Weights of a small audio captioner.
Model: 5.49M parameters, log mel input, encoder arch quartznet, encoder activation relu, encoder depths [3, 6, 6], encoder widths [192, 288, 432], decoder width 128, decoder layers 8, decoder norm layernorm, decoder activation gelu.
Training: soap at rate 0.0039, 5200 steps, batches of 256.
Data: trained on synthesized solo parts of chorales (CocoChorales), 39062 training examples.
Rows from block 6 of the audio encoder, named by matrix and row number. Rows with one number belong to one channel. Each number is 128 + 24 x the weight over its row's rms, rounded and kept within 0 to 255. All counts start at 0. Numbers have three digits each. After the name is the row's rms in percent of the matrix's.
# convs1: first pointwise conv (encoder.blocks.6.convs.1.weight, 288x288x1), inputs 192-287
# convs3: second pointwise conv (encoder.blocks.6.convs.3.weight, 288x288x1, transposed), outputs 192-287
convs1.184 101:117118102120117119136123143093152142136118100134103138081140152090106128125111107135148119165148160116145130139119136065135119148129152119140148153135154087107127107138173149138115120093156082113152126104128073160135131098157140158130133109131135111149113146109135166150097100140107182156
convs3.184 103:169107085136119129131160173184108116140166120140107139121108138119134137131128161138199163127148116126082158111126143102143138147106172135139107162144167124114099133096141096163139109157135132115136138146097141100103113126128147145120141137158149127096126121115162138133103166141128124129
convs1.185 090:131155144138135131103111119154107127126149108103150095112128175128116122159161098126134121105127160133115124103106114133137110127146132130143183099096105149124102157157131141083129115113130103170123144143136150125128117135137094138094133131127146138126083163077185111186127124132136119158
convs3.185 089:104149095104116114077154116111057113140122120140142153153138123130122125105102151150127120148141141104118140165104106101178096097142110152112166123145098143140126151183107111099136127140135122139111095125136125097093149123145138128135083130158129125100104121096204134121182108134120105117
convs1.186 092:145103110160102115113120132160124170161103119134103197105122141132140141138124126133153119154119074107125110139117117137136162081124153135100146153088064094131104154092130133152165116111073123134095126130090117149102082121143081141137124138095083138129111105141181078170114134122115140125
convs3.186 088:140136138127136116144091143082094112107134126168150143131152137160140132120159110113152100102142108124176133110114123135085090118142141137102168147127122127126119145140102103138105157132147112136107085140123112110100130115127128107137115126144135124147099149102146160103153102095098110075
convs1.187 113:162154151167113104127152176094131150127114130135099116161160125139146128127145111172152137128137114174157122138143125198142143137085119118136100088149118123097155173096138112131133095096131114126142103106154156147107137075125130133146115116139163144143116129123126115163122104141130098185
convs3.187 098:172115132177100159104100097147113092115109165082138141131150158137125106129155102152126166102156144143141126075157158157133149138109142113107115145153130167129140144113126142106151110063143148134123107147104125091126109140161162137103120113173125130126130128166116162148133153158099129148
convs1.188 087:127118130140125140095105126180101132141140140133090115169154135168126143140135133160124118128091109097133160128117114118111192097134136103110160132096114154132145084137128102101148185108155133137112140157192107148159151152131074098095167125128144149121110123106108157114132112116125124074
convs3.188 088:174151107141127051156120102080100124129128129153143111133171148146132121102133123103130147110121080115160125146098096104179155168119166119108070115132115101140121099116082138098135133108141129128128158133162116146101124159143144184126115139102124109114169129130129129145158190149118106135
convs1.189 085:161110112107082141152113158149145056138176114101125079115129148113097140131128150142126103110173125164163080115098097149142122146159130123092124102150110135151139181113101114099133149139114100128170103113106122115130139100132136159137092094116141160092132169130159118109148135125132163125
convs3.189 099:142133064145134134148138120127121130096155090100146085134193140093134120162112100124134155103140134122150101130101145120115127157113177141097084137093066146115092127131123127121127157170160125111142164128170134139170148103133135120135160157143127163122106107127113147122129129126111101105
convs1.190 099:097125131109118081106113115135133133101141079136120088108146114165102166124115122129106145149149143136121142128124115097154111149117113160150105142119135113121157159166165115168087125160146098110126149103082104129141125125148131159099097133136144138147184129098119122108106133137085128133
convs3.190 092:127147179138134128113125181114140126143139152134090098188132149154111127147114104092121150116089123145099151095138130177112101105136148187103149082138090128101187134118137147121157113116111112117108140169101110148109137124112115152120121131143138111096121165089119089120127138164123133144
convs1.191 084:179166148181147086115137145122110152130129177125152115133107157093128141140106139093122102168100142133149134168134166130122116151148121127101131157166179117102077123154147101107134136177156120091155114130139103136129149112096095155148111109111110104054127145150114170100126113149129118142
convs3.191 078:146124158137113160167117108136121148124060141138154164106140183162156067164168131140114130111158098136114107114139077129146108143117126086123136095140126148141095147132188150099147149105129126123152130147161094150125125163118141105103111101149085107166163120109134157110087076109112133102
convs1.192 096:115118126155157126136129118132112128119158081135165091160109137166092165131142126157113127131125157115137118144128141118130145132110142125116125202140130110107114137099111086121120101150137160145142129133116146134124113121106085106126152140123060145107132070156143113068102120150148152172
convs3.192 110:173118122159137106103118129152133170140142108138163140065156075133140165125126126129125149142123076079140127142126132144143122130126104144125110144118151151120108092148127094106190125137148138101138113130131100190140148154143051147101107122113163108154134137133103135125139106093139138133
convs1.193 106:122113147115130131137170111146105137104145137105143166165128148123115112144166148121139148103141169076141154133135152095095170091124114117134137136127118141114144139146166111143136164170114135107131166113100136168101142155124136046126107094113115133166098139136192138118093120147116133114
convs3.193 123:125161122093133136157101111178129128169120123088125126145103112155145101133130103098137128140180139102113188120122138135107131142092108158128161175163138149123147192142156135120131142149133137159160140155140122116116137141108093180144103143106163136123137116130130106084126105146182097123
convs1.194 101:086122114141122124085140105134119117129122178091096119164129156134122102143108114124172082123111120120131122175121107119120123159129126122133117054123174096121136155119140127138134142185127128124122187116132166126152131124152108078108153147183146172124133117105143108133143103150150089085
convs3.194 102:119139133158152109108118149104117126130172152173114108114124173142132152150118106131116126121113085164088123140157126117106121127162113172157152119115170111143102174104124100141135120141094151108134114111164124162118101159125129124119118151135132095118103141143100098121140103096135134149
convs1.195 094:140140100160108120072124153162113155136175180126119095095115115191124147144138141127076121131092072114123132098110136132158149161140085153180135122168104123102111096126114125155113100119145105102091124101070112135101107121070174145113091161173139119102102075158131138172150149147148110160
convs3.195 082:114122079135100076088119167123085149092158132118094134129167129100132138110173145135156132132094117121183104145118091130105103150174130137153127131139114085134141168124132098155124148112143139112145119144110092136111099118107119148124118132130112121116152120124126157116114156112155116105
convs1.196 114:130109118146153145106132062132088102098096098199130101089138123133144122116159095116132128143139109135159178089108126137132146126122147104112090138100157175131140126087135167112091122133141111079136122128126154147127133148127138148089141112144136128178118136121104146123120109139159127138
convs3.196 098:074136126136165142142101126213140115139131140158137136130138145147164100105134137124118132125153112113137141123152100090145149111113139137141169137130176117106148145147123135156148124108143133154199155160081137131119105087103109134140147149159148144115087118128107099135158156064123117108
convs1.197 097:142079135133163109139130114111160136118147156116113134113145146118144087138110145113119122133130131127126112090111158122123158096119139116111135183147123098173079105159103137151115138123094146135094129087137109134117117126112170137158136108162104143078128097129072134146172153129130115110
convs3.197 097:129129147140152159158146115184193141174074139122136121134131089126099121135093145138096144160152159133109128096132148134094086100121152134133119120112148143107133119144110144128140105102120136104079118154133125119136117114108144124133120113089077117146130139135112196150119137138100164107
convs1.198 084:159133119118122117149139059145205143131176167093154123087166194114111110155106132141131108126130117071126170120120122141079131123135121100089156112100131154113088121156151164118100093097107142143115132123137141129134125111082110092156084147149126115165078112161139119135098161137101080103
convs3.198 075:145121090121146154140147177170124118103156116140122117121135136121137122136116097145109111116177104080160144133140171155147139100145095137115147118165121078114096112130097094119148127140137162119126158119144149144164106143110121117100102113128110161120152066135126135094151127134142171118
convs1.199 106:139077085129121090163131093173135105165124118157123112123142121143155135085100131174116128094105112143136188139152125144157135147158107118114122095165137114144128107094142112125142132172096110114133151110114138112094127133157138197117099131115080106111125145130156141134194130137117128077
convs3.199 103:123152096118106139164143140149131109134140104127154085119153181122074144122151108151151142096135110122116148112142120132170120161112138161132082115089136146176127140149150132086126137091151121122133157164152127137135132122109142188166163117163110154117182121143143096107050142146119133112
convs1.200 081:165133124150142097156146137131116163138111135121135150172122173142176119129143098147091135150090115096132113124125067132122133086134125114147112145125137125135171118165092147125136143113110119064117135136144111154112112099070117178124137112111142163096136150132124127147102144180087124152
convs3.200 088:118124136125155170202161152088148160141123117140154145103106147115164128147128138125150151117106104132130122081119112118111098163142167150141091135119154169109138101163120104174131155151100155136105140127174144167131131146157130131146151150149068111119114093138156101158139116128177113152
convs1.201 087:140113120134110101142095095161107125131125120144168121116110159115101122129122110113120145135129143086143105139130138173116122111142125121096117118142094142109145151193091132146157120118115141151086122109127118110130125126120106105142180131154144142101121098151135080146137107083115117124
convs3.201 085:105117139117136202140135116117116140140090097109139123095151158131128156121117125191119102122096140139173137153132160105105116142120155109135141144132114120124129160186130112121146125144114146120135162123129085128116122111141117138102149112171100127084114151104144103112130114138169151123
convs1.202 110:127094138139144136122073126101126138120128132127137100136091154150128078135126097123125116081137133127115127136133122124131103178135099124094111193088122122150120130160115122130101141118137097127135156133147115084172082139111122129151125126145123107151169119092109133082140141139140145103
convs3.202 113:125130162124121129170169130092100154126110143181141072120142140126153132102125132123123107135164144116101163116153129104136133110151137133117138115150153140142115146107144154134106111137108116160133150108183117096123137152075162131184064127149121152117119103163141104116120138120134150180
convs1.203 092:117134112204137101071149125128107134108139131119161118151127111157140115128130122050144129136129121092118154132131163112176121146144103129165164174134124152127164106165117154167144128156129121135112158138116110131179113138137102157123124149064122157092101125129102109140104147132097168095
convs3.203 095:111127145106145151153133104039139128094135128105147132134141127118102071102139086105115116137144107132116094131160123127101126135164144152130130134148115178131127095145127153139139131123158121146145125102200116106165163135107114146155103104095146147155130163074083115088154086121083118154
convs1.204 102:123129101113099128120130136092152110121107102117149122127121114093068121108142100153120134110156142147147136096108146124134168124172112169138135114096139134160117095132119095098157155156139110165149125104087127123131128134114095096106142121152111121150148115154121141132137147130121169125
convs3.204 100:131198129155197157115163146163121116119123160136118133120141111187120144117131169099123122122126119156116124088130140142102127126143142113137132106105138097131145114133147140130071149139126122107069103130102093127119172124158123122185133080213125116113133154134146149097117134146085123160
convs1.205 113:128138113153118139076153144125158091142155127094124143083160121126115106087086149129145140144106125125118101110169107122102110109064143112114102128129117106114120151151129133115088132133133137093158135116150156123092122161112147126142161132112151071117121117126107094115136047103094173157
convs3.205 106:115140102111134133122117156124129142127137105099124133105121123185150095131107126103112139125171167113100117103116153120141109134082130134161139132149143145155125151173118113166153089144144162130142124090101162172129164174138111094166129150097128147130129095128157066132121118097045150136
convs1.206 096:126137102119101132098140111143133166129116074137123137144143125131088109109071063121120148133108151087139162065141120122142105173147120123123137140123158142120190111178102145135100106157147124129142162124145161117106139124130097109096118147102121138101117118144150132064093131135182130120
convs3.206 088:150132112140134069137123167126151124123163114172136085104137119137192139173116127191128128131154114110142133125159138114145117124154132063097166104149177174111119101115117084169125123139157114108121165115146127125191113144172127169168111113126151121142142113111153131106123114126070149098
convs1.207 093:107157114078096100111131147120156122129147117133105158131116129102095117118164135162144080076146134132110102121148123113092149095134101145130114133166129119170124133129148159143177147147167098147127131131121120117075094107135137099145159097126124140140095132123176113066118190091097160096
convs3.207 094:149146117123131116158132119143134098159132162121107144079103151136128122127148096112107104105172116109168140122122111158122113147169161091171147098126144117144142133158123128085126147130133179123177132153158154132150130167154108106165177115140092128122119162093150097123098129086138137174
convs1.208 089:128087124132176144168163160124105122126116099157131128162128103135120126134165143124123137117181133105158121147119125136146152154083128134134122161051100091135129148098116150180151105106106111111124134143186122147115115125154077126131110116133126151116164110133119140160128137124085123110
convs3.208 097:097104100126153100177141131156132111146082112087111134143142127116112137152139146119175090084124102142126182124097122145115147155140118140131105116106144126107111122130101087131156156069143163137135124126155082140114122144125130111143161110097114159130145117157089112082132154148124146155
convs1.209 103:148127129105084141108125110133084098127134116147134137159133121144120119100124121139119112140135107130153094092119134105137169069135127129140151119190138113138108089162128144119162137148156172135121156127095113122123112126128108125086149134133196109144123100092135095147106137127112103056
convs3.209 109:117121138134119160093155127131153101108132122091145153099139183188139123150164154132150114122124121103173129162144150143090130117102148078127100148177120072094109135123119118130111123097136123112116144121143181131133091110095138162115158137106119139123143093102138137142111191121120110069
convs1.210 089:127120121148100144126174141099200148136164121127110102117120103143148140146114113148125107156107119141119116111108173138115136115135142124093108123072110142134150115121122114124106117153190117144102164110065107163155113135150092066082157126150107151148136136055172140130146160124149111122
convs3.210 110:098118070164142136119124134181181111130164121147117090129093093156111134117143107125118112108138151162069095096107137104118113123142094120112157133114136141143136119096142155177074138142159103110112150159110123166167136103114179093143149196117098175137117081110125142117162132171143109130
convs1.211 098:149130107112141108168143124122148121109163160157127115106096146122123123104140135140122122176120113164140125154123135128096116114126116117090172105101120148115141101151164118152118128138127136109165157176109132112118116078119099122170128141116135099089116107093141122124131157111153174125
convs3.211 082:071150161135131147154145080145148128125122082126096111103130127113161102127131135159107131108075124115159136124114116147103125111122142113132156132126100111135126071120121128175160172133169139118093157146124103148199104107125139135113125140141130141126144108160114107085071132116139134146
convs1.212 098:158110130158130127101131114134118130127140169147137116132167118138146090129110092157167137113164129100147144152153128117140124133164119132117160148091097113098096153120170131144115147147153110138116093121106139139148133095158126114129102117088089098165138126141153146157143143107172170142
convs3.212 091:093138125152131119200145180112121136136140138137129140136099101120134189141077107124067118140106120094166066176114090153078100141110124149130153128125150124127083090144115127173067131112099111137131145122113099091108165089123143134123143131125136135111143114114152102134171156116121097108
convs1.213 097:090153098159146125151145132141098164098191113132110156135135114123104117114110142140111154129136110155121114197128120146160142123169134142158147160101150088156141121165145146121147178166111105143095138149122138126140145126132127109132097124135135094111146104130129161123110152099110131131
convs3.213 092:129111135125124174150130137122148126129130142136094131112126152142107099125173182101131122137155126116132132106112132144115172142124099106142120088121113150136110098100121137128131101177136127094122115141101115111113097182143117109112099123116115119144086093104121161105126120150100158128
convs1.214 085:144111113135116123167122130107117086127151110118116114153145128124123124120153149087169155157150118114099127175134112137119128060122104119125139112170107056125156157134152115102143104101114142137121135135142135150083128107127118127138117154111107130140094133133136126158121128114126137136
convs3.214 081:113143151079178108140114126076116103108150113133113119136062177128142107123110102123116098156159096139134176153097158116154128136130119095112109115151106143119126120140127096177109092101112146121119110117111115143178124131106107138115120143110137133104134116118119135163060161162121086136
convs1.215 110:121109143136133148152120167084084135132145133136111158133121118137124123113164136158143134128138108074144138127145118076121118076134094078117158120185079145127140116064133127094113099120124121087106160141116142189155137122131136133116118129133151135133128130123118111161095108105116113090
convs3.215 113:165140162157113091110145097139158143092124115067119147163129119140152141129108129100108128165151102117139124173099086117146160142162154112095133137104100129121130143103100149131183137181126141186125160134136156113141128141135115139137099124120145159138125166096155112109119123125110166135
convs1.216 126:181098166096103125113102142150162163083138098148157150115111162119111136141117162126187146124123035185144130157150114091133132113164152111132062115142106102108140139106113119091103121116118109144132127144119123120158109151130105119145110154106101156137114150128120108154132108126121123156
convs3.216 112:146150141147131120126125100128133168129110120130131110142118127132187108140152165128135145145135118087114074083129157098129142132097133115153103113108144108150135135108109133164139150115138171101102135139129140150087170125150130070137187102173150141154140115148152148128134142088104127153
convs1.217 128:084107125138159098110138116095111146116126128122148113132117165138142116149130111136170084182133149129135139155117111139094132136132149129142191175130149109153169140128095089109102136088112094128075131094094134178117092119108123149157116151108116101152129139119165123130132140141105140117
convs3.217 114:054087111118140119119072137127137132112113102119134125147100160139100089174135119159127127122104094135059136134137097156136146140080122128109097138172080166127107071135124160119151111108133119114125125144124161132135128112168123131122097137098111120147150114150109130135131124121129126126
convs1.218 092:149142144079135106109189128182118140147168124121151180158132125155111065122098169143109160147110092149131078091148126166123140128105133104110143110162119117127129133107151112117108094151143143116125124092125106122134095143112073090153146155151103197120147123109129169123096147133156114149
convs3.218 083:116106132089112114126143090106182143082153103112130102120135140098118138102116134142144128126164107120157145132123122131098145149146127125124184113180072146111094083113122131113090134132153146119108140156146113098143143101124152122127135065147135115128163094125125100082072092212158088125
convs1.219 095:139110153125111126124096122092103146100126133142134130098138096131103124140136127094096112177134118123119128129138149103086065107123094119128138106112160141061119133120162138113092136109130081114137167148117160144122128133108153032132155164121146114108150128088128112146132138129123104160
convs3.219 100:145132139117150166100173133120118127112158143117126119103178118171100131120128129127169141180149174135114130110128118115140178121104139093135121169109075091128096094146142156142137106108116118107148118153115154116120125129129102109128118134141129129140141140153168153119115124171126159145
convs1.220 118:151136125139169114156126141137132085116101119131147099150156155149147173116166124113154133124134122142082142141138114120139110178110126130123141127147154050160149149115162135156095128123112145164147104133118147140109095130144143162123133142134152131117144118103106073166046098134093146121
convs3.220 128:160108108117098124126113189156100140124119167110105127124131087144129119113140169132116100151122173091094124083118167112148138153135174134147123122103130134118123112114114123110161116118098132123065095143117149135132102112109129138152113169142148127137115118127145073115157159141127136121
convs1.221 108:129154132138144158087129115133120114148145134135111100133159149115142097112110133130133132131091136182161135116138135147195116102095142141128108147131110145134089117155148138129111126118104138136113145135172110109148151119147152188175119132104090093108141132137128111148122147113154134091
convs3.221 134:132129128148115129130146114125123174132092088120124106162129140092164109153080125124115116155118147105100140164148113124100133121085142137136162138168152142156122088159106095125113124135111130130105150082143132098114115158061118106134107114117111115106112112135136144161098147139140081119
convs1.222 092:113118113130109146175136141150083137106135134141128150141133121122125129146092138134133154106124133065106177167156159161124083100129113121111098077119087089151170157143132121109114081088123112125106153187117157170122160117108113124111137140118091088129090142114091118164132145167130113145
convs3.222 096:104171105116159116142127144149124142125135126136115116103146119164091191164125103123127105117143115130128087149128145157086116130158178129146132140097079123105138137197117114126182109139126078100136131091140128120140132102164131160112138127103162122127106123130086126145159090126103138198
convs1.223 113:157102120096107181145116084107127122140086154110097108118161094132188113149148130152093159127130180107126104145132093113078145138086131118135078121167147123155156136150120142115111118122143130102118162158147144085130161098186138183167150161140159113146159118102137138104097135120130122145
convs3.223 103:118103118146162140084149102116131128177140124144113155125144093112138120122123124168116116126131152131123096131145151136150192166118110157162115122114071078105139106197103104085115131119113095088127138128070083074136137182155086151114117120122183173136119185130149164109153130091091072144
convs1.224 095:121102099178144083127144093135160136118142131118145143134127133148102123114155131112147130153117144183111092114110153064064115109142114121118129151145138112163156118108112121092064129132116187125151149127142123159124178138126132087149088141155135118118142090116134155133158126113117119085
convs3.224 084:131127119135147134130127160147170169139135124129131127132145134163129154146143078051126087142125093113098153154114120145126111121148145108154147119113083178107079121110115104128143111141119120130154113129156123168156128157134122137122123125132129153133116111122124186143131141090152148127
convs1.225 093:135099144125109113125107111116119146117163144114137137137104129118129121127139131106128099111166100125094100158135161142059101104108047138118160120114134141138145126182162130096146111076132144113126124124167120121142151125113120045114112124148134126127182125138147127138176096126139111131
convs3.225 111:150129097159141099145148130110130135163146118141125126156196155141103133142124164096124118160110151097105125137153118134113124142124118139180136124147144137163096164096153114170090143129136169118158133088136152104113131105146137078130153128124121124149098148114104146127138130138159110106
convs1.226 103:121148104115133143122068143128144094144084152113137151090140165133123150089151162125132128116119103112107118114123107112100100115141124145134137113167167111129123119157159104086136129147109146099113115160077145123127146122109147130130127127127109103093156124146106139141130142116098141123
convs3.226 095:132145117153119112168127122054097078098098114139112111118167148135109136108065138100107113127145098113091129121104098131123148104086136104159142166107091114136116091141121131136130137127140144083068130116178167130134168145136125123126209106129144155097135114139113161154112137101125187117
convs1.227 096:128141106119155086115148087135145144118117092121128160134121096161096130116125130115127174143103104124092117149109129160127145128131130130098116133087120125144135135137140116146135082134152170072162133132127163097126192123129146158104100083141075197112120136139122143153129109136117102132
convs3.227 095:094150076124083114161113190091132141129131156135119127180104166127122142121152147158155112115138136128158145091083117113106139125106169120161133124144119117144097125123144115141130120126136152112126130140122127147123068091088109136137119137171122149150133166144118138110089143185165158143
convs1.228 102:101130118088082163153156116084101126096082125151112165125155125150171122139175087148128099148151119112126147098161141151129116151127140124139136114124127150153098133097121129151105135134098166140177169083109092092130096134099099095100103130153120111167148133093128137088141115119155128116
convs3.228 107:128116136136141098153078144162147180111104139144129148078107104096097119142108098122138162124182101119142153089133111095156121136084124118121107140172167156057119148116125103116120120138142129110149074156188120123135113122094110079118129129056098085114089110091109131126082116094143152102
convs1.229 081:120183086129140106080116124095140144123069123131118143127142123129125111121149132127135118159129138136125132157139105093109114143116134139105121082090106100112100115138075119131155136110125067112134114152147175107151179085153134156134170130118147123129105130097112138138131132118074124092
convs3.229 107:112148101096109120156119145136141116125134148117095142099088133141079156096191169110128082145135118110131135113130126106142129156125136114164124122118141124114146124156184125126134133096077143121109073148117155135121109164142139172118136107119119096135142121198121112116142100166121151126
convs1.230 103:117151122097118144130133130122134144124143152146128153124115114120158144123169148182096143139129137120091120111121101117055111129119142147161127144106118129134166138089144149152173124080146116117118149121128083112153121142102080128126135108127170086136117133100124126183086167116140133124
convs3.230 113:079104121081135146138152091115098163153127132154116159164119114103119114093097143130124125143182125140108147098119123077097118135085146121076136158142134127110160148098132092108127126147150116149181163130140114107114101157126145126106121102148117161179143164129098121123173119156148132079
convs1.231 111:123135169132089137130146149166118102119131130089151157133117143092100137118127143088139145116133138102121156099117168168112122117132092160133141137099099143088145159178129142070094114111089101125166162141093093155157202098137074117127128154141144135108171116163130095120128115155131145126
convs3.231 122:104167075139156140140106145159164162167178122106135101101089102130140108125080109133120101135125157114147111164113127082108124110128154119133130162152162139078155141170125126128078122106127074128169147095154115089158104138153127065129088102158084114092121149135090134101134124125129110150
convs1.232 085:139103127131137119103120110138143103136116120174119164164127142140097132130101098107121075116196140158130171152145155155122071116126073174113136127132120165116153102165141116111116126127097110154167164168115156073148098116143146114163134140090086091123161108143120103144112134142131108119
convs3.232 084:159142091086112116117095144131141152148160149166143156128191125123110109114162120122131134180086117146139165124132131093069105146092127105134109154107110109141114143137152111141144084152143117123133124145098107147118104106106109081139108105109131130138107160121118120111121145128142132127
convs1.233 103:117184135122145159117100120175089132135082110119165138119119185125094145111148133131119109135117118170135091138105106072137191156116122114114120132113159120093151086138159118142144101141149144190118140118117138123119116124113102162127158126139145130142137125118096136135125158123140089131
convs3.233 109:142146105144147162172127096079149127131184123101106140108135144130131159148141134164114121145105144161158061140131122193186121105145135147120121132147098128136079149155136139137095171148114139108090124127142103124156095121130135163152118138125158114108175152101114131125130112108120150117
convs1.234 108:165101142117122096125169108112113105105137090146120146147142117121151124108094097099152117111116060096085108117149101124102132141138110112130106152185134113117119140119150153131142135123114120127121137159149146128180112136120139130113128088090139149152102132179139141108104120123124132149
convs3.234 100:143086171106132173106143144099153141130091120112095130163174116143158123111122160112119103154157119125139131168122101092131143153122110140147132135126163140145100119114115100134135139135114157171109132117168099152103146131161159147090121149119145142136102141151118172109124148110148136102
convs1.235 097:090137106130111088141152110145074104094148107155146122114118108155133124116145117113119118078136113092120137104153135146155063141131132105157149119111148140147132138148103111142133102160146124113066147100100134151102148128103170093125102136113113156095091116131136131166148129099116173120
convs3.235 091:121132171134115092085124107140087075118114136173138146155103107157135178135088120125157133122129147163109128083127119108108117128118150140106145161141146151111177129090092121125119110108118123151081112124161138136158153135125111148139115125147128134121112150132125166138166112131143104080
convs1.236 100:141116142119122107081108163145162144110090173103144149135083121147122117127130119148166164152144089127124167111092100112125120114092122154141102119168114125121131093107118109161108112135101133107124107144112077127136145108112132050128113099162105131132112109156179152135136085132116132112
convs3.236 090:102127119108122124131106103122161147086135148103107148123138100142140085117164122128062124116151126091153165142120186121101127153167126136138146108130120100125118102138147101149114146126125140127180140109150167102120128123103126080111127115148150144133098156148101136174110134169099130132
convs1.237 096:139123139105142137151130128116177115071106137108095145111186148098112141117108139136132138125130133095123134167128143106103175108156104125110142133099118155141165133078084136125124099101129118109103115131139100130120098080115120142132123164108202098141130107134118099110130111126114059134
convs3.237 088:133152125105132120106149138133118130147166112151108122065105120142101172161175121135151122116110101130125119127138120150139124114130130148080113135166139107118136145081121109126161104119082125133151085170145148120110163173131092126119133073154123088156144102155098144146128156143140139084
convs1.238 112:114084116155097131133102123151136119129108170158100118122135119145085132139155072144115144134156151091168125126107157109159101104170155097138140171074085136146072108137157127125106135115115123118126161135087112121125146132103136101099113113145136125069112105132097135093144120130100123120
convs3.238 112:089118140149133129127079119136114135109112103123133134083150123094120104149131126161144084116117100151108139176136121101133130114131165122096158155133132157095166124062143129119123127099112083138148106135155147173135175142126105117132128141132122172117104114145130104086105142123095115122
convs1.239 097:117132156113077157092119093142106102097127078107123148127164104138096120109162152119135119146126097125134101111138176167125134111075158130145144122119104121098113107103146108120131102133123142130099149100139148096149122107100114154124118130095170170125123132103127151150109129144137109173
convs3.239 088:129159098121116130103126114136124152135140119065120130189130146142156104150110115152127129163089070128137124103130154121106134103098151169124074106123132133156121113155124100165119145117144065088064107110130123119148124125121159129102139106112161133104106121147121147108144116088128132122
convs1.240 098:114135121089166128165142156133132144134110172138153146128111097121121126125126118092139122096159129070122126182119176145168125152140118159158165073105142135118111105159098151131156185166096153104097178134096101142146089123070136140129110159135119164099097109152115129133124137128141118128
convs3.240 091:163125121137140096086134112094140077107142125162135159124123102110132125099117151145102149105093140138116166150139109135097129147115139150105138130135131116134113131158091118109092113103113126166120155136148120155125146142118118113158143128141144142106148076131157107083085134134124127092
convs1.241 110:120086116125131161083136132102114154133121154099132120146119146179114145119109132097124128098138141137139123114126145123139132174124099141163114162113116155123153161083147107153125154118163106186205107128118132151118112127117133108151122153138101108107107102146156145126131130101141118066
convs3.241 114:131173123108132109158108099132130136159118111150089127132107129122104117132148128120096107141124125140115117125165110104088090135116109124126124123086112105110123099075131098126134060101151125113136106108146108135106128162104115141135169123118145129107155113126166135076126106124111121137
convs1.242 095:115124160091153126098127147175138144131107132098103119129135117154084138106114154100143138136127109126090133157111066112122130137133153116138104134141103143133153155124125121128121108160184106152153194146142148117134108107117129096125130156095132129083096124122101163172159129167205139107
convs3.242 095:117124098123103171129128137156141155140135131123118121099117172087155162123129127132134157099103091119127100130117168131121101158166099115154099131127181134166150116120097118163198082109124163137134112098086081140157098113171144165101087123137098116106146109117157120128132147139142168130
convs1.243 097:155110152095151148161121126147094145130121120130146155117110100104121086135081114126144133099123147135126161136120119173127132151110118114047141038136108131108128216140169098156103104109146146118138131149140148087080108167169112117143124144146115127146128132104158142114144148104120134157
convs3.243 096:125110142128140142149131152138125128106144162096105148166137106120134129119125142212117140118117113130124111123139130140183141123104115135123107164104107084147134137106133125163135160122155161151134121110070158145156170105100121137134108084126128099081107116142126137102166164118135139137
convs1.244 118:121115121149106143185173141124087125133154142098137158122170128126101104105115125128116120137129139086165150153154145161111139152148181134111124152162133118125107143127123121127135163097128143121104115136143177110132135136140148151156145080122119144151126125153143093124116085105129127104
convs3.244 119:134100056125136161103105162112139117118118068126149112106096154156126125158140128100135089152197124120104124111087136126129140094135139129159175118121085136094146127141118106149135165123136126151151180124087081105131120151136164132120141130114131096111146125148049133106121150148121131141
convs1.245 099:144128159092126127122098152115122141142117126151134147119108136103151162176114122155088087108115140089140157141134113093198104113140115158127127112108100160144146130137145159124152162110130138160109118121166126137135104132088169163153133181136125155124134118163163099147119138137106135070
convs3.245 093:117117112149093108094120107119159110180157083160099126109140112147126106113123126074136086097167092113121089085086121103089138116153108132135124113156152134135083111131107127133176139130126073099102140135134111123100106150144146109156137140126114172150111107149123156114155096130139119130
convs1.246 096:129134105141117117115132120136118131139160126177133111136141132139136117135131129123139104140118128102094098111100137144157175068132165115135142168110134166132090135103099132118154144137158087158156100121127146101118112123126084119107148168121102187133149132132129155115131187105111119084
convs3.246 095:140089115182104126106132191150145089159120111131145126128138170144135135128120109151111130110128128119078148095117174128100160098134083111122146110107136161113157153158079140112107119135178154135130130125126117132132121151123128123093147159100141149151164108111155130088130107106091112143
convs1.247 094:120117126104106120072123116188160118123134158113134177147130141113147138112123137112175128116103114145115128181187136158186115184063154092113127150125135115114121129126120097147140124154104151130152151125147121117137159140145112158129127140113125136099107111093138106161107147057101148136
convs3.247 101:134176130139150114096113143131124120132107170115188146139103102088140156142125108080120114135160144086168149131098091117164109128108128106165144135120104127156131148186153108144099150113149142172169138142088148121109095125128114143146110126138128110133143123177096132122126119100115111122
convs1.248 127:094122090167106155148101124145156115135113060130110120120145140093118155108161155124164147086121117123168131087152093123092172096120114135158076123175121128151140123132141153107150095147102127150116072106152124110154115133108139118079142124134114138129158112111076140098107144146135107157
convs3.248 117:145170132119115142160113119133111138124111143140119158119109114138120144128123127106145132143134137106122136108114142110109160142167149154121101137143147123089190147118113174147124125113122145129183150167138129122129125131130103123127138109127141149086117129165134117105171128139074139121
convs1.249 115:129121107123136149125148127124141121162119099143126120137144104148118161127117121131130140137121136080117133102121101181159132079136134136116151145170151116175152156124162127136112128122136089133114159120100146091124102139091113150114182118156140148144145115132147167122153133139092088080
convs3.249 107:081122136161122101154150128149156120107132147113126130132152130132148106142103158100162158118108151092105110137166121161100126110182120148098162107174114105123122103127110138112103125130129128126095098121121102154150145075107094122120135135155136136104121143090100155108146108132123164169
convs1.250 086:112119141127140136099144173158108137111120134105152102125132108169142134151100117126129140157126195167126128104130134131125143143113129128146146168090127122147073147124128138132145104141136132075098136098064100128120139164074139082115127119103129140120121135132122186127078122127167079141
convs3.250 077:113139121153094073090149140112178120111149162113155139129126107144138124103115191098163106129163132122130146147132141147164101143131146148068083103118102127117121148128106131126132150141088154137126107142098114113102118121070121140133155136139083160099112108143140136114155099134100139113
convs1.251 105:142146139127128116121120163112096082113112090150120144091116142163142161149111160152112090126140124115138155139129069156108118147172141158089118190110120151122129152105129181128114072131131099097104151161144102134121151125137144128125098131113137099117161156129138144132127131102083163131
convs3.251 106:159134125120138101113164115090077122135133104100133122167166109096138151124086126169129133137079133201129135122121137108138105131080095089116130168165134112096114123090108167102115116136168109111103130130121099122155147110123116108191134121158137115129108149103145144123106109088108105150